From a checkpoint of a small self-supervised audio encoder (BEST-RQ).
Model: 11M parameters, log mel input, norm layernorm, moe top_k, layers 12.
Training: adamw at rate 0.0019, 9100 steps, batches of 256.
Data: trained on read English sentences (LibriTTS-R), 149.1 epochs.
Rows from block 9 of a small self-supervised audio encoder (BEST-RQ), named by matrix and row number. Rows with one number within an expert belong to one neuron, the router's apart. Each number is 50 + 12 x the weight over its row's rms, rounded and kept within 0 to 99. All counts start at 0.
Before each expert's rows are labels from the 100 clips, of 14848, where the router gives the expert most weight on average: "responds to" is what is common among them; "loudest band" is the band of the loudest frequency at the time of the peak. Only what is clearly more common there than usual is listed. The data: read English sentences (LibriTTS-R).
# router: router (model.blocks.9.mlp.router.weight, 16x192), inputs 96-191
# up: expert up (model.blocks.9.mlp.up, 16x192x192), inputs 96-191
# down: expert down (model.blocks.9.mlp.down, 16x192x192, transposed), outputs 96-191

# expert 1
responds to: voice: female
loudest band: 250 to 500 Hz; 500 to 1000 Hz
router.1:42 59 46 64 42 56 41 49 53 53 69 61 36 55 46 36 47 37 56 51 53 42 58 41 48 74 66 44 57 57 42 58 39 75 35 57 63 50 40 41 43 45 51 57 42 44 39 51 59 45 62 60 59 47 55 67 07 35 48 73 52 62 49 57 53 42 48 48 50 42 62 53 51 32 66 44 47 56 34 46 44 55 51 47 51 49 49 63 49 71 47 27 73 69 46 45
up.12:60 53 47 40 37 66 64 38 45 64 62 63 42 36 30 52 42 57 51 47 53 50 72 52 57 55 75 77 51 38 49 43 43 70 33 81 56 75 71 46 47 79 51 66 61 33 42 27 55 55 64 50 61 62 42 79 54 52 50 53 60 67 43 30 61 45 50 40 48 47 74 38 38 52 52 44 57 46 41 44 51 47 46 33 49 62 53 44 66 52 41 61 32 41 38 52
down.12:43 65 59 15 46 56 35 33 48 75 35 46 35 41 32 62 48 53 44 48 42 52 55 48 62 43 55 51 46 35 61 59 50 54 50 68 37 45 35 78 40 68 53 37 61 51 44 39 67 44 80 45 49 24 55 53 79 76 54 68 60 46 49 59 36 59 60 52 53 45 48 51 47 53 68 52 34 54 40 46 37 66 51 26 59 59 54 50 55 40 45 42 48 51 47 32
up.13:52 27 37 59 56 57 62 49 44 42 69 18 66 41 48 49 63 56 21 43 26 63 53 62 37 39 56 52 46 34 45 46 47 43 46 27 56 58 46 43 52 32 37 52 44 34 96 58 45 44 62 54 59 47 43 27 68 69 54 56 57 38 63 74 37 65 35 40 47 52 39 52 48 48 53 38 38 49 51 44 54 49 50 67 34 42 51 58 46 59 51 41 63 71 41 25
down.13:57 51 45 54 62 64 61 59 54 47 60 35 51 56 35 54 41 37 54 54 28 61 55 43 61 35 49 48 60 41 58 23 37 54 63 73 65 52 41 50 45 51 59 60 31 65 52 46 42 60 41 46 67 75 37 36 49 62 44 32 49 33 56 28 76 54 59 41 50 69 43 72 64 49 38 35 66 45 41 37 56 54 73 40 64 62 15 42 56 35 48 62 52 37 38 71
up.14:38 46 58 70 63 62 31 51 46 51 55 65 60 70 51 52 32 67 77 44 46 45 50 62 73 38 41 65 50 60 68 32 49 47 57 68 65 65 61 54 39 41 66 49 41 51 43 34 54 54 48 43 58 72 45 36 33 56 42 24 66 61 41 33 48 45 59 89 50 52 32 38 36 39 38 41 67 51 57 35 57 53 60 50 31 60 36 38 71 53 31 26 74 62 53 25
down.14:57 46 69 45 32 63 78 30 55 60 43 43 49 56 49 53 39 37 54 70 46 56 56 47 37 45 66 68 35 61 55 38 76 71 50 47 37 64 30 62 59 73 37 44 38 49 27 56 24 51 53 31 64 48 61 71 50 37 49 24 47 48 65 50 70 48 41 45 50 38 51 56 43 29 39 43 75 51 39 43 34 45 67 65 50 54 43 41 50 62 72 41 38 49 73 56
up.15:27 35 68 54 57 30 42 45 43 29 48 65 50 65 58 59 67 52 44 60 50 41 35 80 54 65 39 32 39 56 59 49 65 40 47 60 45 58 32 75 59 31 34 39 51 36 41 40 58 38 65 49 50 54 43 45 54 35 38 48 37 58 47 39 54 41 44 79 48 27 44 59 60 61 48 33 66 40 56 55 61 64 68 44 61 62 67 61 42 60 42 43 50 52 64 45
down.15:61 52 35 47 39 47 44 51 50 53 44 58 64 44 38 61 41 41 66 32 46 55 44 38 46 48 51 50 45 49 55 51 46 56 48 57 57 19 67 62 27 61 43 62 41 51 50 39 40 80 47 40 35 56 43 56 54 69 68 46 39 53 70 37 74 68 50 52 43 59 39 59 42 76 65 72 37 24 54 66 40 25 49 59 72 46 36 40 51 29 48 65 35 62 40 66
up.16:60 60 57 50 43 55 43 33 56 69 55 65 55 62 38 49 70 20 31 48 49 42 43 37 42 56 35 53 58 50 70 47 63 44 74 58 54 57 46 50 54 40 56 19 38 49 61 53 40 38 44 48 38 67 47 46 29 43 57 53 46 75 48 58 48 56 59 54 50 29 55 56 25 38 59 56 77 51 62 56 63 40 50 61 52 46 61 62 64 59 41 52 62 54 40 53
down.16:39 40 27 56 62 53 73 63 55 56 47 57 62 46 56 60 57 52 29 65 66 61 36 50 64 33 42 60 34 49 57 33 48 60 67 63 41 35 35 40 43 45 57 52 65 43 54 42 54 43 60 35 24 64 56 59 47 42 40 46 58 70 40 58 52 58 24 42 42 41 55 43 38 43 39 45 51 43 57 56 65 58 55 30 28 42 60 46 69 71 81 43 51 26 76 60
up.17:47 48 44 37 42 58 74 44 52 57 62 74 46 50 52 45 47 49 40 52 58 63 44 30 59 31 48 50 44 40 54 41 56 31 49 67 41 46 40 31 46 37 56 55 77 35 37 51 44 46 45 50 45 55 59 39 33 41 67 40 60 75 39 66 53 26 54 34 33 46 66 53 51 53 82 47 64 47 54 59 78 55 50 42 44 43 54 53 67 64 57 81 66 43 76 68
down.17:35 52 49 30 70 52 33 38 38 54 37 55 53 61 69 43 46 51 45 46 40 66 50 51 39 39 48 19 47 49 40 45 51 39 41 39 43 31 58 57 37 52 56 25 54 53 39 48 43 55 66 68 40 47 43 34 78 32 60 43 61 44 32 66 17 66 54 47 44 52 39 48 52 46 54 65 34 63 45 31 50 59 43 33 47 44 50 54 30 59 40 46 64 48 40 51
up.18:33 61 60 38 49 56 57 32 66 20 47 44 42 73 67 38 41 50 43 72 56 48 34 65 51 51 53 32 74 44 63 62 62 64 48 50 25 43 59 44 52 56 48 35 41 60 65 13 67 39 71 46 58 52 55 53 37 32 20 74 42 57 45 54 37 72 48 44 65 28 27 50 54 57 58 41 49 48 49 44 54 38 37 55 63 64 44 50 53 45 36 47 55 69 44 71
down.18:31 53 54 72 48 42 50 72 59 48 64 49 56 49 55 42 24 71 37 58 60 54 37 68 36 52 35 61 68 48 38 49 59 50 60 53 48 61 36 34 65 46 72 34 38 48 38 63 53 42 50 62 52 40 23 76 63 53 38 38 54 60 59 42 53 43 32 48 60 47 65 77 68 55 29 41 40 51 47 54 39 53 53 58 34 40 66 69 38 37 65 57 60 39 52 53
up.19:52 49 39 36 56 59 50 54 37 56 53 26 43 62 46 43 61 62 37 75 58 40 52 42 68 37 39 50 55 63 59 30 49 39 67 50 54 66 33 55 60 40 55 61 48 51 48 26 60 23 55 44 65 65 45 52 57 36 43 53 42 69 48 47 73 58 33 75 54 43 45 50 44 42 46 42 59 47 25 44 52 65 43 67 54 63 57 66 53 69 48 59 64 45 46 22
down.19:69 53 49 52 48 40 48 64 61 45 41 34 46 55 51 64 70 46 51 40 64 46 41 55 50 67 42 52 57 70 31 66 31 64 38 61 30 47 65 36 55 54 20 47 18 52 58 55 34 62 49 37 60 57 61 61 45 57 46 35 40 47 44 49 50 30 29 57 45 57 40 51 40 62 33 33 60 37 44 69 26 56 62 36 52 44 40 25 64 37 73 45 39 45 49 66

# expert 15
responds to: voice: male
loudest band: 500 to 1000 Hz
router.15:57 78 41 46 54 30 55 61 62 63 44 68 61 47 43 32 53 55 40 62 58 44 46 63 32 52 41 65 54 55 35 53 54 50 63 41 77 52 46 69 58 31 66 75 65 34 55 46 70 37 40 61 43 74 32 59 51 30 39 31 52 47 44 51 54 44 66 60 51 36 57 57 52 68 42 42 58 50 48 42 52 46 60 51 48 50 45 43 35 59 59 67 33 30 53 66
up.12:43 47 46 59 44 48 85 60 49 53 51 29 43 42 40 53 33 45 67 40 48 48 57 64 76 42 51 48 50 57 71 68 57 52 36 49 35 39 18 50 37 57 56 62 40 48 50 56 43 77 69 44 39 53 50 54 54 49 66 45 32 65 38 47 41 51 31 37 41 50 62 55 35 42 59 37 41 48 37 54 49 39 37 41 58 60 47 80 56 37 48 60 40 49 49 40
down.12:64 45 43 28 68 33 37 56 37 36 52 26 30 50 65 48 55 49 71 61 59 38 60 63 43 63 48 25 55 63 40 40 45 64 37 56 45 43 65 50 52 41 62 44 61 51 35 42 52 42 64 54 24 60 61 60 23 50 41 66 63 48 54 52 34 63 56 53 67 42 47 52 59 65 52 55 37 38 34 40 57 56 43 40 74 38 55 51 41 54 36 33 63 50 42 42
up.13:50 37 49 30 31 43 50 31 42 83 30 62 62 47 44 53 42 67 49 54 50 36 68 61 31 49 39 51 57 74 61 46 57 46 59 45 63 42 56 55 41 59 33 51 54 31 51 48 49 59 55 51 42 47 63 61 59 46 56 35 65 56 58 41 45 32 43 58 45 75 59 42 64 64 49 36 52 34 23 42 57 29 34 45 74 37 70 51 49 49 63 52 49 81 71 49
down.13:48 38 20 57 68 54 49 47 54 63 32 41 61 76 45 41 38 45 66 43 35 33 52 51 60 46 44 48 45 53 63 66 52 64 80 60 24 52 59 56 51 60 53 39 56 46 61 57 55 55 52 42 51 49 23 14 28 50 60 49 57 55 50 55 67 51 57 54 59 54 81 60 37 26 48 66 45 43 62 42 18 54 66 59 41 47 70 28 55 69 56 54 53 63 59 39
up.14:37 53 81 61 76 50 39 55 48 69 33 56 65 49 46 62 52 49 60 33 49 51 59 51 55 67 46 63 56 72 53 38 62 64 54 62 37 53 50 65 59 33 49 48 52 39 43 73 24 53 58 46 64 31 44 42 40 49 48 53 33 42 51 73 23 45 41 51 33 61 41 47 53 49 50 73 50 36 49 34 33 38 58 33 53 62 50 54 37 58 58 35 49 35 59 41
down.14:59 38 64 61 51 45 51 48 55 56 44 54 68 60 60 31 41 20 67 38 48 59 47 52 40 51 62 60 56 85 38 23 66 86 58 62 49 64 53 56 37 52 44 46 46 57 87 66 52 39 77 45 46 52 51 32 46 33 58 36 40 48 50 45 61 43 59 46 52 69 39 54 61 51 43 53 53 40 52 58 52 58 50 29 29 48 54 40 51 48 43 41 40 77 45 41
up.15:45 31 51 55 46 51 33 49 45 39 57 37 22 49 60 64 49 53 70 69 59 33 48 54 59 49 68 27 55 46 29 65 53 67 23 60 51 49 33 44 43 64 55 40 77 45 31 52 59 58 51 46 40 60 60 50 57 43 47 72 44 60 51 41 55 74 43 33 65 70 41 37 55 55 45 52 42 35 43 50 59 55 48 52 38 56 54 60 70 49 32 34 50 56 54 25
down.15:43 64 62 61 30 37 52 60 57 51 35 53 35 48 40 37 44 45 72 20 64 62 46 50 63 65 64 51 41 46 47 63 55 50 38 37 32 65 57 48 40 37 70 62 69 40 40 64 58 49 45 58 40 47 31 75 54 28 55 57 60 73 40 61 25 51 57 36 52 38 47 54 24 42 63 88 50 35 57 57 38 44 31 40 49 58 49 58 59 43 32 34 41 54 45 56
up.16:59 55 39 41 74 53 49 48 55 70 56 43 60 63 72 43 59 53 32 63 81 34 62 29 44 64 39 47 40 60 48 58 46 30 80 56 50 53 59 58 45 30 56 53 86 54 42 25 61 44 36 45 73 48 55 59 59 55 50 55 49 68 55 50 49 30 53 65 46 41 58 52 60 56 59 44 54 37 59 39 71 43 61 74 38 57 48 49 45 63 45 49 47 31 50 52
down.16:39 45 48 60 29 44 35 50 49 59 51 53 25 49 55 57 43 60 48 49 43 44 62 64 59 60 55 52 40 45 47 41 30 32 24 53 47 52 56 18 64 59 54 55 54 60 40 63 46 61 37 54 51 62 54 36 65 47 37 58 69 49 57 55 58 35 36 38 35 59 57 47 58 53 69 55 48 26 31 65 40 50 57 57 65 58 60 46 60 53 43 57 51 49 54 43
up.17:53 39 42 33 42 41 30 60 44 41 66 58 56 59 48 41 31 66 18 67 56 45 53 56 26 57 58 64 62 49 52 25 52 38 69 53 74 52 44 43 61 68 59 61 55 53 63 32 60 50 40 46 32 48 13 46 68 54 31 38 72 48 60 44 34 36 59 46 69 53 48 54 67 71 39 41 67 31 41 46 50 62 48 53 42 58 51 60 47 64 54 59 42 47 51 31
down.17:34 48 68 52 43 46 61 42 56 53 37 67 34 60 49 40 42 33 52 52 46 51 38 54 58 73 48 53 54 54 32 75 43 52 40 66 43 46 00 41 57 52 62 42 60 67 69 69 62 49 59 33 65 56 63 45 59 45 55 69 56 57 49 59 53 38 46 19 46 41 59 43 49 40 54 45 56 57 40 60 57 71 64 30 44 62 55 58 58 22 49 37 34 82 45 50
up.18:54 42 70 38 59 46 39 31 48 36 59 58 46 57 54 37 37 27 61 61 38 31 48 61 25 69 55 40 69 50 51 62 54 35 39 31 56 55 45 38 58 62 44 47 62 51 61 46 59 21 59 59 52 52 40 69 67 63 48 60 30 64 59 48 42 43 38 53 38 36 42 65 65 66 53 76 47 62 37 48 61 50 31 57 67 32 67 63 39 48 50 40 86 52 51 48
down.18:46 58 31 59 45 49 47 53 65 21 46 40 56 59 58 43 77 82 32 65 25 47 49 51 59 57 43 43 49 47 43 43 52 27 52 59 58 45 38 55 60 61 51 51 37 74 40 25 38 59 39 44 63 53 58 47 49 67 48 57 53 46 47 51 81 48 30 35 42 70 38 58 40 57 61 41 54 33 46 63 40 53 62 48 54 46 49 44 59 38 39 47 44 72 38 44
up.19:27 47 36 31 56 47 41 67 56 55 44 62 56 53 62 66 52 58 61 52 51 54 57 57 52 25 56 40 33 56 58 54 50 40 37 61 23 42 66 67 35 39 44 66 56 58 48 42 61 75 60 24 47 50 46 36 41 59 61 65 60 76 40 46 41 50 49 48 55 64 54 35 37 18 43 32 38 28 48 36 33 45 61 44 59 68 65 60 50 39 43 38 44 54 60 39
down.19:67 43 28 62 63 49 45 76 60 28 43 25 44 56 39 59 51 45 60 36 50 42 34 55 51 36 53 55 31 54 66 50 66 36 41 43 16 57 73 56 34 46 38 68 34 55 62 56 42 58 33 39 70 51 59 44 36 49 57 42 36 47 30 40 70 44 47 48 49 72 59 39 38 51 44 53 74 50 72 54 39 43 28 47 62 51 41 40 52 73 73 73 33 38 54 50

# expert 11
responds to: voice: male
loudest band: 250 to 500 Hz
router.11:33 43 57 37 45 43 51 45 27 61 72 63 50 51 45 45 60 50 31 36 80 30 55 64 25 40 53 61 27 50 41 63 52 85 56 49 76 57 43 34 32 50 72 63 66 61 50 58 75 52 48 52 48 59 47 67 45 59 52 42 36 48 33 29 51 35 44 52 49 62 47 56 44 55 58 62 47 55 39 56 56 54 53 61 59 40 37 61 48 64 53 26 56 46 46 34
up.12:37 53 56 45 67 41 26 68 37 44 59 43 64 38 34 47 51 46 43 50 65 52 45 51 62 40 58 51 46 48 42 55 38 56 87 58 64 57 38 27 57 35 79 53 60 58 49 56 59 45 83 33 53 63 28 61 58 54 52 56 44 30 45 21 63 50 43 75 48 46 36 50 68 41 62 42 29 40 67 59 45 63 48 54 60 49 42 51 53 46 43 45 69 68 52 39
down.12:35 67 68 71 29 53 54 38 51 42 58 64 35 65 61 50 52 52 61 38 41 67 31 45 71 55 57 71 48 53 30 48 42 57 46 38 33 51 31 65 57 42 40 49 38 41 46 46 65 57 40 72 35 30 69 47 61 51 68 55 65 59 44 63 38 45 36 49 40 38 51 30 33 57 49 56 59 41 73 64 44 57 50 35 29 60 40 56 44 63 36 49 35 42 59 55
up.13:50 57 60 28 40 47 60 44 54 76 39 48 59 68 49 61 65 65 47 52 54 32 58 57 40 44 40 58 43 49 69 54 57 44 42 44 53 53 50 47 53 51 56 51 61 51 70 42 68 41 26 39 50 53 39 29 60 58 66 46 04 78 42 55 35 42 59 39 40 52 66 36 46 49 50 72 57 24 45 47 37 53 32 59 49 70 60 50 60 58 54 61 38 26 68 55
down.13:61 44 60 42 45 69 27 37 54 33 52 59 47 51 46 32 44 45 48 35 42 63 48 49 56 47 66 48 44 58 41 49 53 54 56 54 68 41 61 71 52 60 38 53 59 40 42 67 28 64 61 49 56 39 51 60 64 58 48 49 77 48 39 49 61 58 50 65 52 37 47 49 46 64 59 43 52 99 60 73 69 28 67 48 57 42 41 55 57 42 51 36 45 51 33 44
up.14:52 58 68 39 48 42 51 49 43 73 57 55 70 70 54 58 68 66 42 50 50 22 65 74 42 41 45 51 29 65 66 46 63 45 45 52 62 52 46 63 44 47 59 46 59 51 56 45 79 45 37 40 39 52 33 34 49 41 77 45 21 67 28 46 48 30 56 54 37 57 61 41 33 57 53 67 63 22 39 53 50 59 39 67 49 54 67 66 44 60 43 58 51 34 62 42
down.14:55 51 56 48 40 63 24 36 49 33 47 60 45 60 56 38 56 50 57 32 38 64 49 44 56 36 64 53 28 63 34 44 45 54 55 42 65 45 60 81 41 52 42 48 53 41 52 58 31 63 62 42 49 37 58 54 72 62 63 47 72 53 24 45 54 51 54 57 40 49 44 47 48 57 53 56 55 90 66 68 52 46 63 49 51 52 43 50 66 55 50 44 48 49 45 49
up.15:51 51 65 47 46 64 38 61 28 45 54 39 44 45 57 89 63 37 67 44 39 31 51 34 45 56 49 47 40 37 38 37 41 41 61 56 41 65 40 59 47 53 41 44 53 61 52 38 53 63 60 61 72 48 49 33 46 36 52 69 39 38 85 42 44 51 58 57 33 42 38 59 39 84 46 37 42 46 51 51 37 57 63 55 54 43 46 51 66 72 19 46 46 45 60 64
down.15:33 26 43 61 51 65 51 61 67 33 72 61 55 56 34 75 45 31 55 53 52 54 36 74 45 36 48 38 43 73 50 59 66 49 78 49 42 62 48 36 53 66 70 47 23 54 63 54 53 48 65 36 53 61 54 47 39 40 42 32 62 49 37 31 53 32 34 45 37 61 41 46 49 41 53 30 61 19 61 49 39 61 56 35 47 39 56 55 52 50 41 52 32 49 68 44
up.16:49 44 37 51 49 44 45 54 34 37 61 57 39 47 65 40 41 62 43 61 49 57 83 38 75 55 50 55 54 57 49 40 55 36 75 47 24 52 51 52 64 35 82 61 55 17 54 57 43 45 32 49 24 48 42 45 29 70 39 50 53 69 42 57 82 43 63 65 35 48 59 53 31 50 64 53 48 46 56 43 60 58 47 55 53 43 54 61 41 58 48 71 54 37 42 79
down.16:44 52 43 41 34 57 35 51 52 35 44 62 48 40 60 65 62 45 83 49 59 71 50 63 67 41 77 39 47 58 52 44 39 64 34 25 59 54 47 57 28 62 41 38 49 41 52 55 55 56 64 29 64 58 56 42 69 51 46 50 54 33 50 48 54 47 52 57 45 54 37 38 58 43 59 61 37 42 50 51 22 46 47 35 74 44 51 33 55 66 32 65 53 46 61 56
up.17:47 35 42 17 55 60 56 48 36 68 54 39 86 40 41 50 78 45 40 79 54 75 53 51 57 39 63 46 47 55 41 58 46 65 49 63 64 41 29 73 41 59 43 44 58 52 40 59 62 71 78 23 45 39 44 40 33 48 50 57 41 56 49 19 53 54 65 65 66 37 30 56 49 37 29 39 60 50 46 67 67 51 46 68 51 42 40 51 39 47 60 36 56 83 43 35
down.17:65 73 51 62 74 45 49 52 68 56 40 49 56 72 54 46 55 55 56 48 33 46 61 52 37 43 47 45 42 55 65 47 40 43 50 39 24 38 66 41 47 46 37 50 35 59 52 43 46 37 44 57 52 45 51 59 45 27 55 66 47 58 42 63 35 40 64 33 38 53 41 56 53 51 41 68 79 24 64 67 24 65 52 57 37 45 48 68 56 60 68 50 64 42 55 52
up.18:42 46 61 21 48 41 30 58 40 49 66 68 60 48 45 43 75 52 47 28 59 51 48 71 54 29 33 61 35 66 50 51 40 65 76 51 66 51 31 54 30 41 63 44 79 66 47 51 71 49 63 34 50 56 49 60 48 71 63 52 60 66 16 36 54 32 28 49 40 56 51 56 47 38 65 50 49 39 62 57 52 46 60 66 59 39 47 54 43 55 50 24 63 59 54 24
down.18:56 57 67 58 37 65 37 38 50 42 52 62 44 74 57 36 61 58 57 32 28 60 54 56 55 37 63 69 32 58 36 43 45 50 61 37 44 37 52 68 52 55 57 47 50 56 57 51 50 54 43 57 50 50 57 50 67 52 56 46 60 52 25 61 53 44 58 56 39 52 43 45 46 57 48 68 71 37 68 72 38 64 59 48 41 52 49 43 71 56 53 48 42 41 48 52
up.19:46 47 68 16 48 41 42 53 34 53 71 65 64 52 49 47 77 60 44 34 52 46 42 71 40 28 32 55 34 75 52 51 42 63 70 60 68 53 33 54 39 42 67 47 68 70 47 49 72 44 59 35 48 55 49 53 53 62 67 52 49 67 22 31 57 32 30 47 43 59 45 51 43 48 75 51 62 30 53 57 51 45 55 67 59 35 49 65 43 63 52 27 62 46 61 28
down.19:59 54 60 58 37 65 31 37 47 36 52 71 44 73 59 37 65 55 55 34 31 58 50 62 50 36 66 65 25 63 37 43 48 51 61 39 55 43 56 73 49 56 56 46 51 52 54 50 43 59 46 50 52 47 53 49 70 51 59 40 60 54 17 52 56 44 55 53 38 55 45 42 44 57 55 66 66 44 66 73 49 57 63 50 48 54 51 47 66 55 51 50 43 46 46 46

# expert 9
responds to: voice: female
loudest band: 250 to 500 Hz; 500 to 1000 Hz
router.9:34 43 28 33 59 29 31 74 75 47 37 49 54 60 75 61 60 58 62 50 51 56 58 52 60 34 49 44 40 73 47 52 46 43 48 47 34 43 70 62 30 35 47 67 53 75 58 59 40 69 56 31 50 54 50 37 52 67 54 58 62 59 26 64 44 46 37 50 48 45 51 49 43 50 49 44 41 48 55 38 22 45 54 36 50 60 49 51 46 43 28 34 50 62 48 61
up.12:32 40 53 46 35 65 44 48 56 39 65 43 51 55 50 51 56 52 49 47 46 54 41 56 47 39 37 61 35 53 54 64 69 38 24 54 58 62 56 49 58 53 42 67 67 49 71 62 51 52 70 54 48 67 60 49 32 53 49 58 54 44 56 54 49 33 44 56 46 50 43 37 35 62 48 68 72 46 42 50 42 58 58 49 44 51 55 62 63 84 34 44 59 48 65 44
down.12:69 46 39 44 38 67 64 42 56 76 75 78 29 43 53 70 47 49 29 62 53 44 45 58 57 51 60 64 49 34 50 19 46 49 66 64 63 56 41 53 69 67 70 47 63 45 46 38 60 58 51 45 28 63 49 53 69 65 35 68 69 52 76 42 59 40 60 44 73 59 54 48 46 55 66 49 42 30 58 42 68 55 45 52 46 45 69 47 63 59 61 42 51 73 35 26
up.13:56 58 77 62 49 49 34 49 40 42 47 45 45 65 32 51 55 55 64 47 39 57 50 44 44 53 42 36 78 43 58 34 53 51 64 62 59 49 49 39 71 46 56 51 30 35 54 57 30 39 54 54 58 41 37 51 21 38 43 45 60 34 60 61 46 53 46 60 53 38 40 54 56 54 59 44 71 48 68 55 46 60 47 70 49 38 60 67 60 71 74 67 68 39 46 37
down.13:40 37 65 32 32 53 43 37 30 70 58 56 45 62 39 50 59 56 43 52 30 44 67 50 37 58 56 47 70 39 57 35 56 50 64 53 65 45 54 55 49 43 68 44 55 28 57 58 35 56 57 56 53 49 47 53 56 45 59 56 44 67 39 59 35 65 35 60 57 24 53 54 51 40 47 45 40 19 42 69 78 36 41 59 57 46 62 65 58 55 37 53 62 46 59 31
up.14:34 46 48 37 46 43 56 46 53 63 47 36 52 52 46 42 51 53 44 50 60 27 60 63 52 61 73 40 53 63 55 36 71 63 61 56 39 48 50 65 50 47 68 59 53 43 41 33 61 49 50 18 43 50 31 50 33 74 56 58 31 75 49 49 38 43 39 54 58 55 63 60 29 65 49 27 38 39 09 59 52 43 47 48 60 53 60 61 50 47 41 42 41 70 50 46
down.14:59 56 65 48 37 44 50 27 31 63 57 56 43 44 47 33 63 64 25 53 41 67 60 46 50 62 48 59 60 38 41 39 31 48 43 36 56 59 48 41 57 48 28 56 66 37 71 48 42 26 32 64 56 55 37 47 74 27 47 39 73 52 57 42 44 52 44 55 60 75 36 32 61 63 53 68 41 29 45 59 65 51 63 59 55 46 43 42 58 57 45 53 49 40 36 51
up.15:62 29 53 33 43 47 51 31 35 49 54 75 43 46 54 43 46 26 55 67 51 36 41 59 38 59 34 70 60 50 64 38 49 31 63 36 50 59 53 51 56 56 42 29 49 57 47 41 65 60 47 66 40 68 55 63 56 41 58 36 42 64 56 26 66 40 58 65 43 51 35 33 50 65 41 55 65 50 52 47 71 52 47 56 56 37 58 52 32 50 42 51 65 51 56 33
down.15:53 45 54 49 40 55 58 54 46 40 41 71 56 44 44 52 38 41 58 49 40 42 54 46 69 44 46 63 44 47 54 77 40 55 74 38 67 50 37 45 51 51 63 60 43 55 48 49 23 58 54 57 52 41 68 57 27 44 54 08 57 60 48 44 22 49 43 54 37 50 37 36 56 39 50 52 73 81 39 29 49 56 38 79 37 62 64 46 49 60 47 80 51 39 51 41
up.16:58 62 62 49 55 48 48 44 42 54 45 63 58 57 30 36 43 56 41 26 47 46 54 58 27 60 45 62 56 38 43 47 49 66 78 53 44 32 65 46 58 43 49 28 50 46 43 55 56 57 63 60 46 44 40 68 62 43 38 35 63 43 54 66 32 37 78 64 27 45 45 57 63 59 51 47 47 39 65 34 56 43 72 65 32 46 44 42 55 40 69 65 61 27 56 50
down.16:57 57 33 55 35 39 39 47 49 54 55 48 26 51 47 32 46 44 53 28 54 46 55 53 55 47 60 59 40 64 71 55 53 50 19 38 31 82 70 35 48 72 33 55 64 48 52 44 63 27 43 61 51 50 24 54 68 40 44 63 49 58 55 50 38 27 35 37 62 85 58 52 48 68 58 58 42 35 42 51 50 42 34 60 46 58 49 50 41 67 56 51 43 59 40 43
up.17:26 43 49 49 50 60 55 52 50 83 54 40 55 31 38 78 41 40 57 46 34 70 44 46 41 57 53 68 34 56 36 40 69 50 28 53 65 53 53 45 60 49 47 54 49 61 67 57 58 71 52 42 59 59 57 39 37 49 56 57 46 45 59 41 38 56 29 60 44 47 28 44 42 42 52 58 70 46 46 37 45 45 46 66 38 49 75 55 44 48 43 44 62 38 51 58
down.17:49 51 42 46 38 47 71 66 54 59 51 54 31 74 50 34 44 41 77 48 58 50 56 39 47 68 52 51 33 48 51 51 52 41 47 42 39 59 39 34 58 54 67 51 48 61 49 42 69 47 29 76 61 54 57 73 42 39 54 50 45 40 58 53 41 38 53 38 38 68 47 53 56 65 46 57 32 20 63 41 48 39 48 64 40 49 43 50 63 73 41 42 67 67 47 50
up.18:19 37 47 39 50 45 66 41 47 48 56 58 62 57 41 42 56 58 41 72 21 53 54 46 43 52 50 57 34 39 46 35 68 38 48 45 60 62 58 43 50 62 37 66 48 48 68 49 68 56 32 46 63 64 54 57 57 47 54 65 50 50 51 25 45 35 59 33 54 33 67 57 56 49 37 55 38 40 39 41 49 51 58 49 57 33 48 43 53 54 61 39 62 75 47 52
down.18:33 40 35 42 60 55 36 60 45 66 49 48 26 57 42 28 59 51 52 39 52 60 66 40 58 47 47 59 31 43 54 30 56 45 41 26 28 76 66 42 68 36 69 54 58 21 51 56 57 58 42 44 59 42 27 62 45 57 49 50 52 60 34 54 46 49 40 64 68 64 75 46 34 42 40 50 33 22 66 54 45 53 78 75 51 65 61 32 58 77 55 52 50 50 71 56
up.19:57 76 58 33 41 39 70 53 48 45 52 48 21 43 57 38 36 58 50 55 64 31 66 67 45 48 41 58 49 48 55 43 57 38 38 50 42 61 35 47 49 49 52 50 44 57 39 52 47 46 38 53 42 45 46 54 54 51 52 63 60 64 44 46 26 40 57 45 24 52 53 79 69 57 61 50 66 42 57 43 50 52 78 53 62 65 49 72 42 52 47 28 32 57 51 37
down.19:58 61 63 36 35 48 70 57 43 57 68 58 65 50 44 66 38 55 50 60 44 81 33 42 66 53 46 65 54 45 56 39 43 26 67 47 56 42 25 58 48 50 65 52 47 54 42 65 51 32 30 52 44 43 56 48 43 53 49 45 66 32 61 36 33 48 50 33 41 42 49 43 52 53 66 50 67 29 56 66 86 69 36 44 63 44 51 68 60 60 72 64 42 44 38 29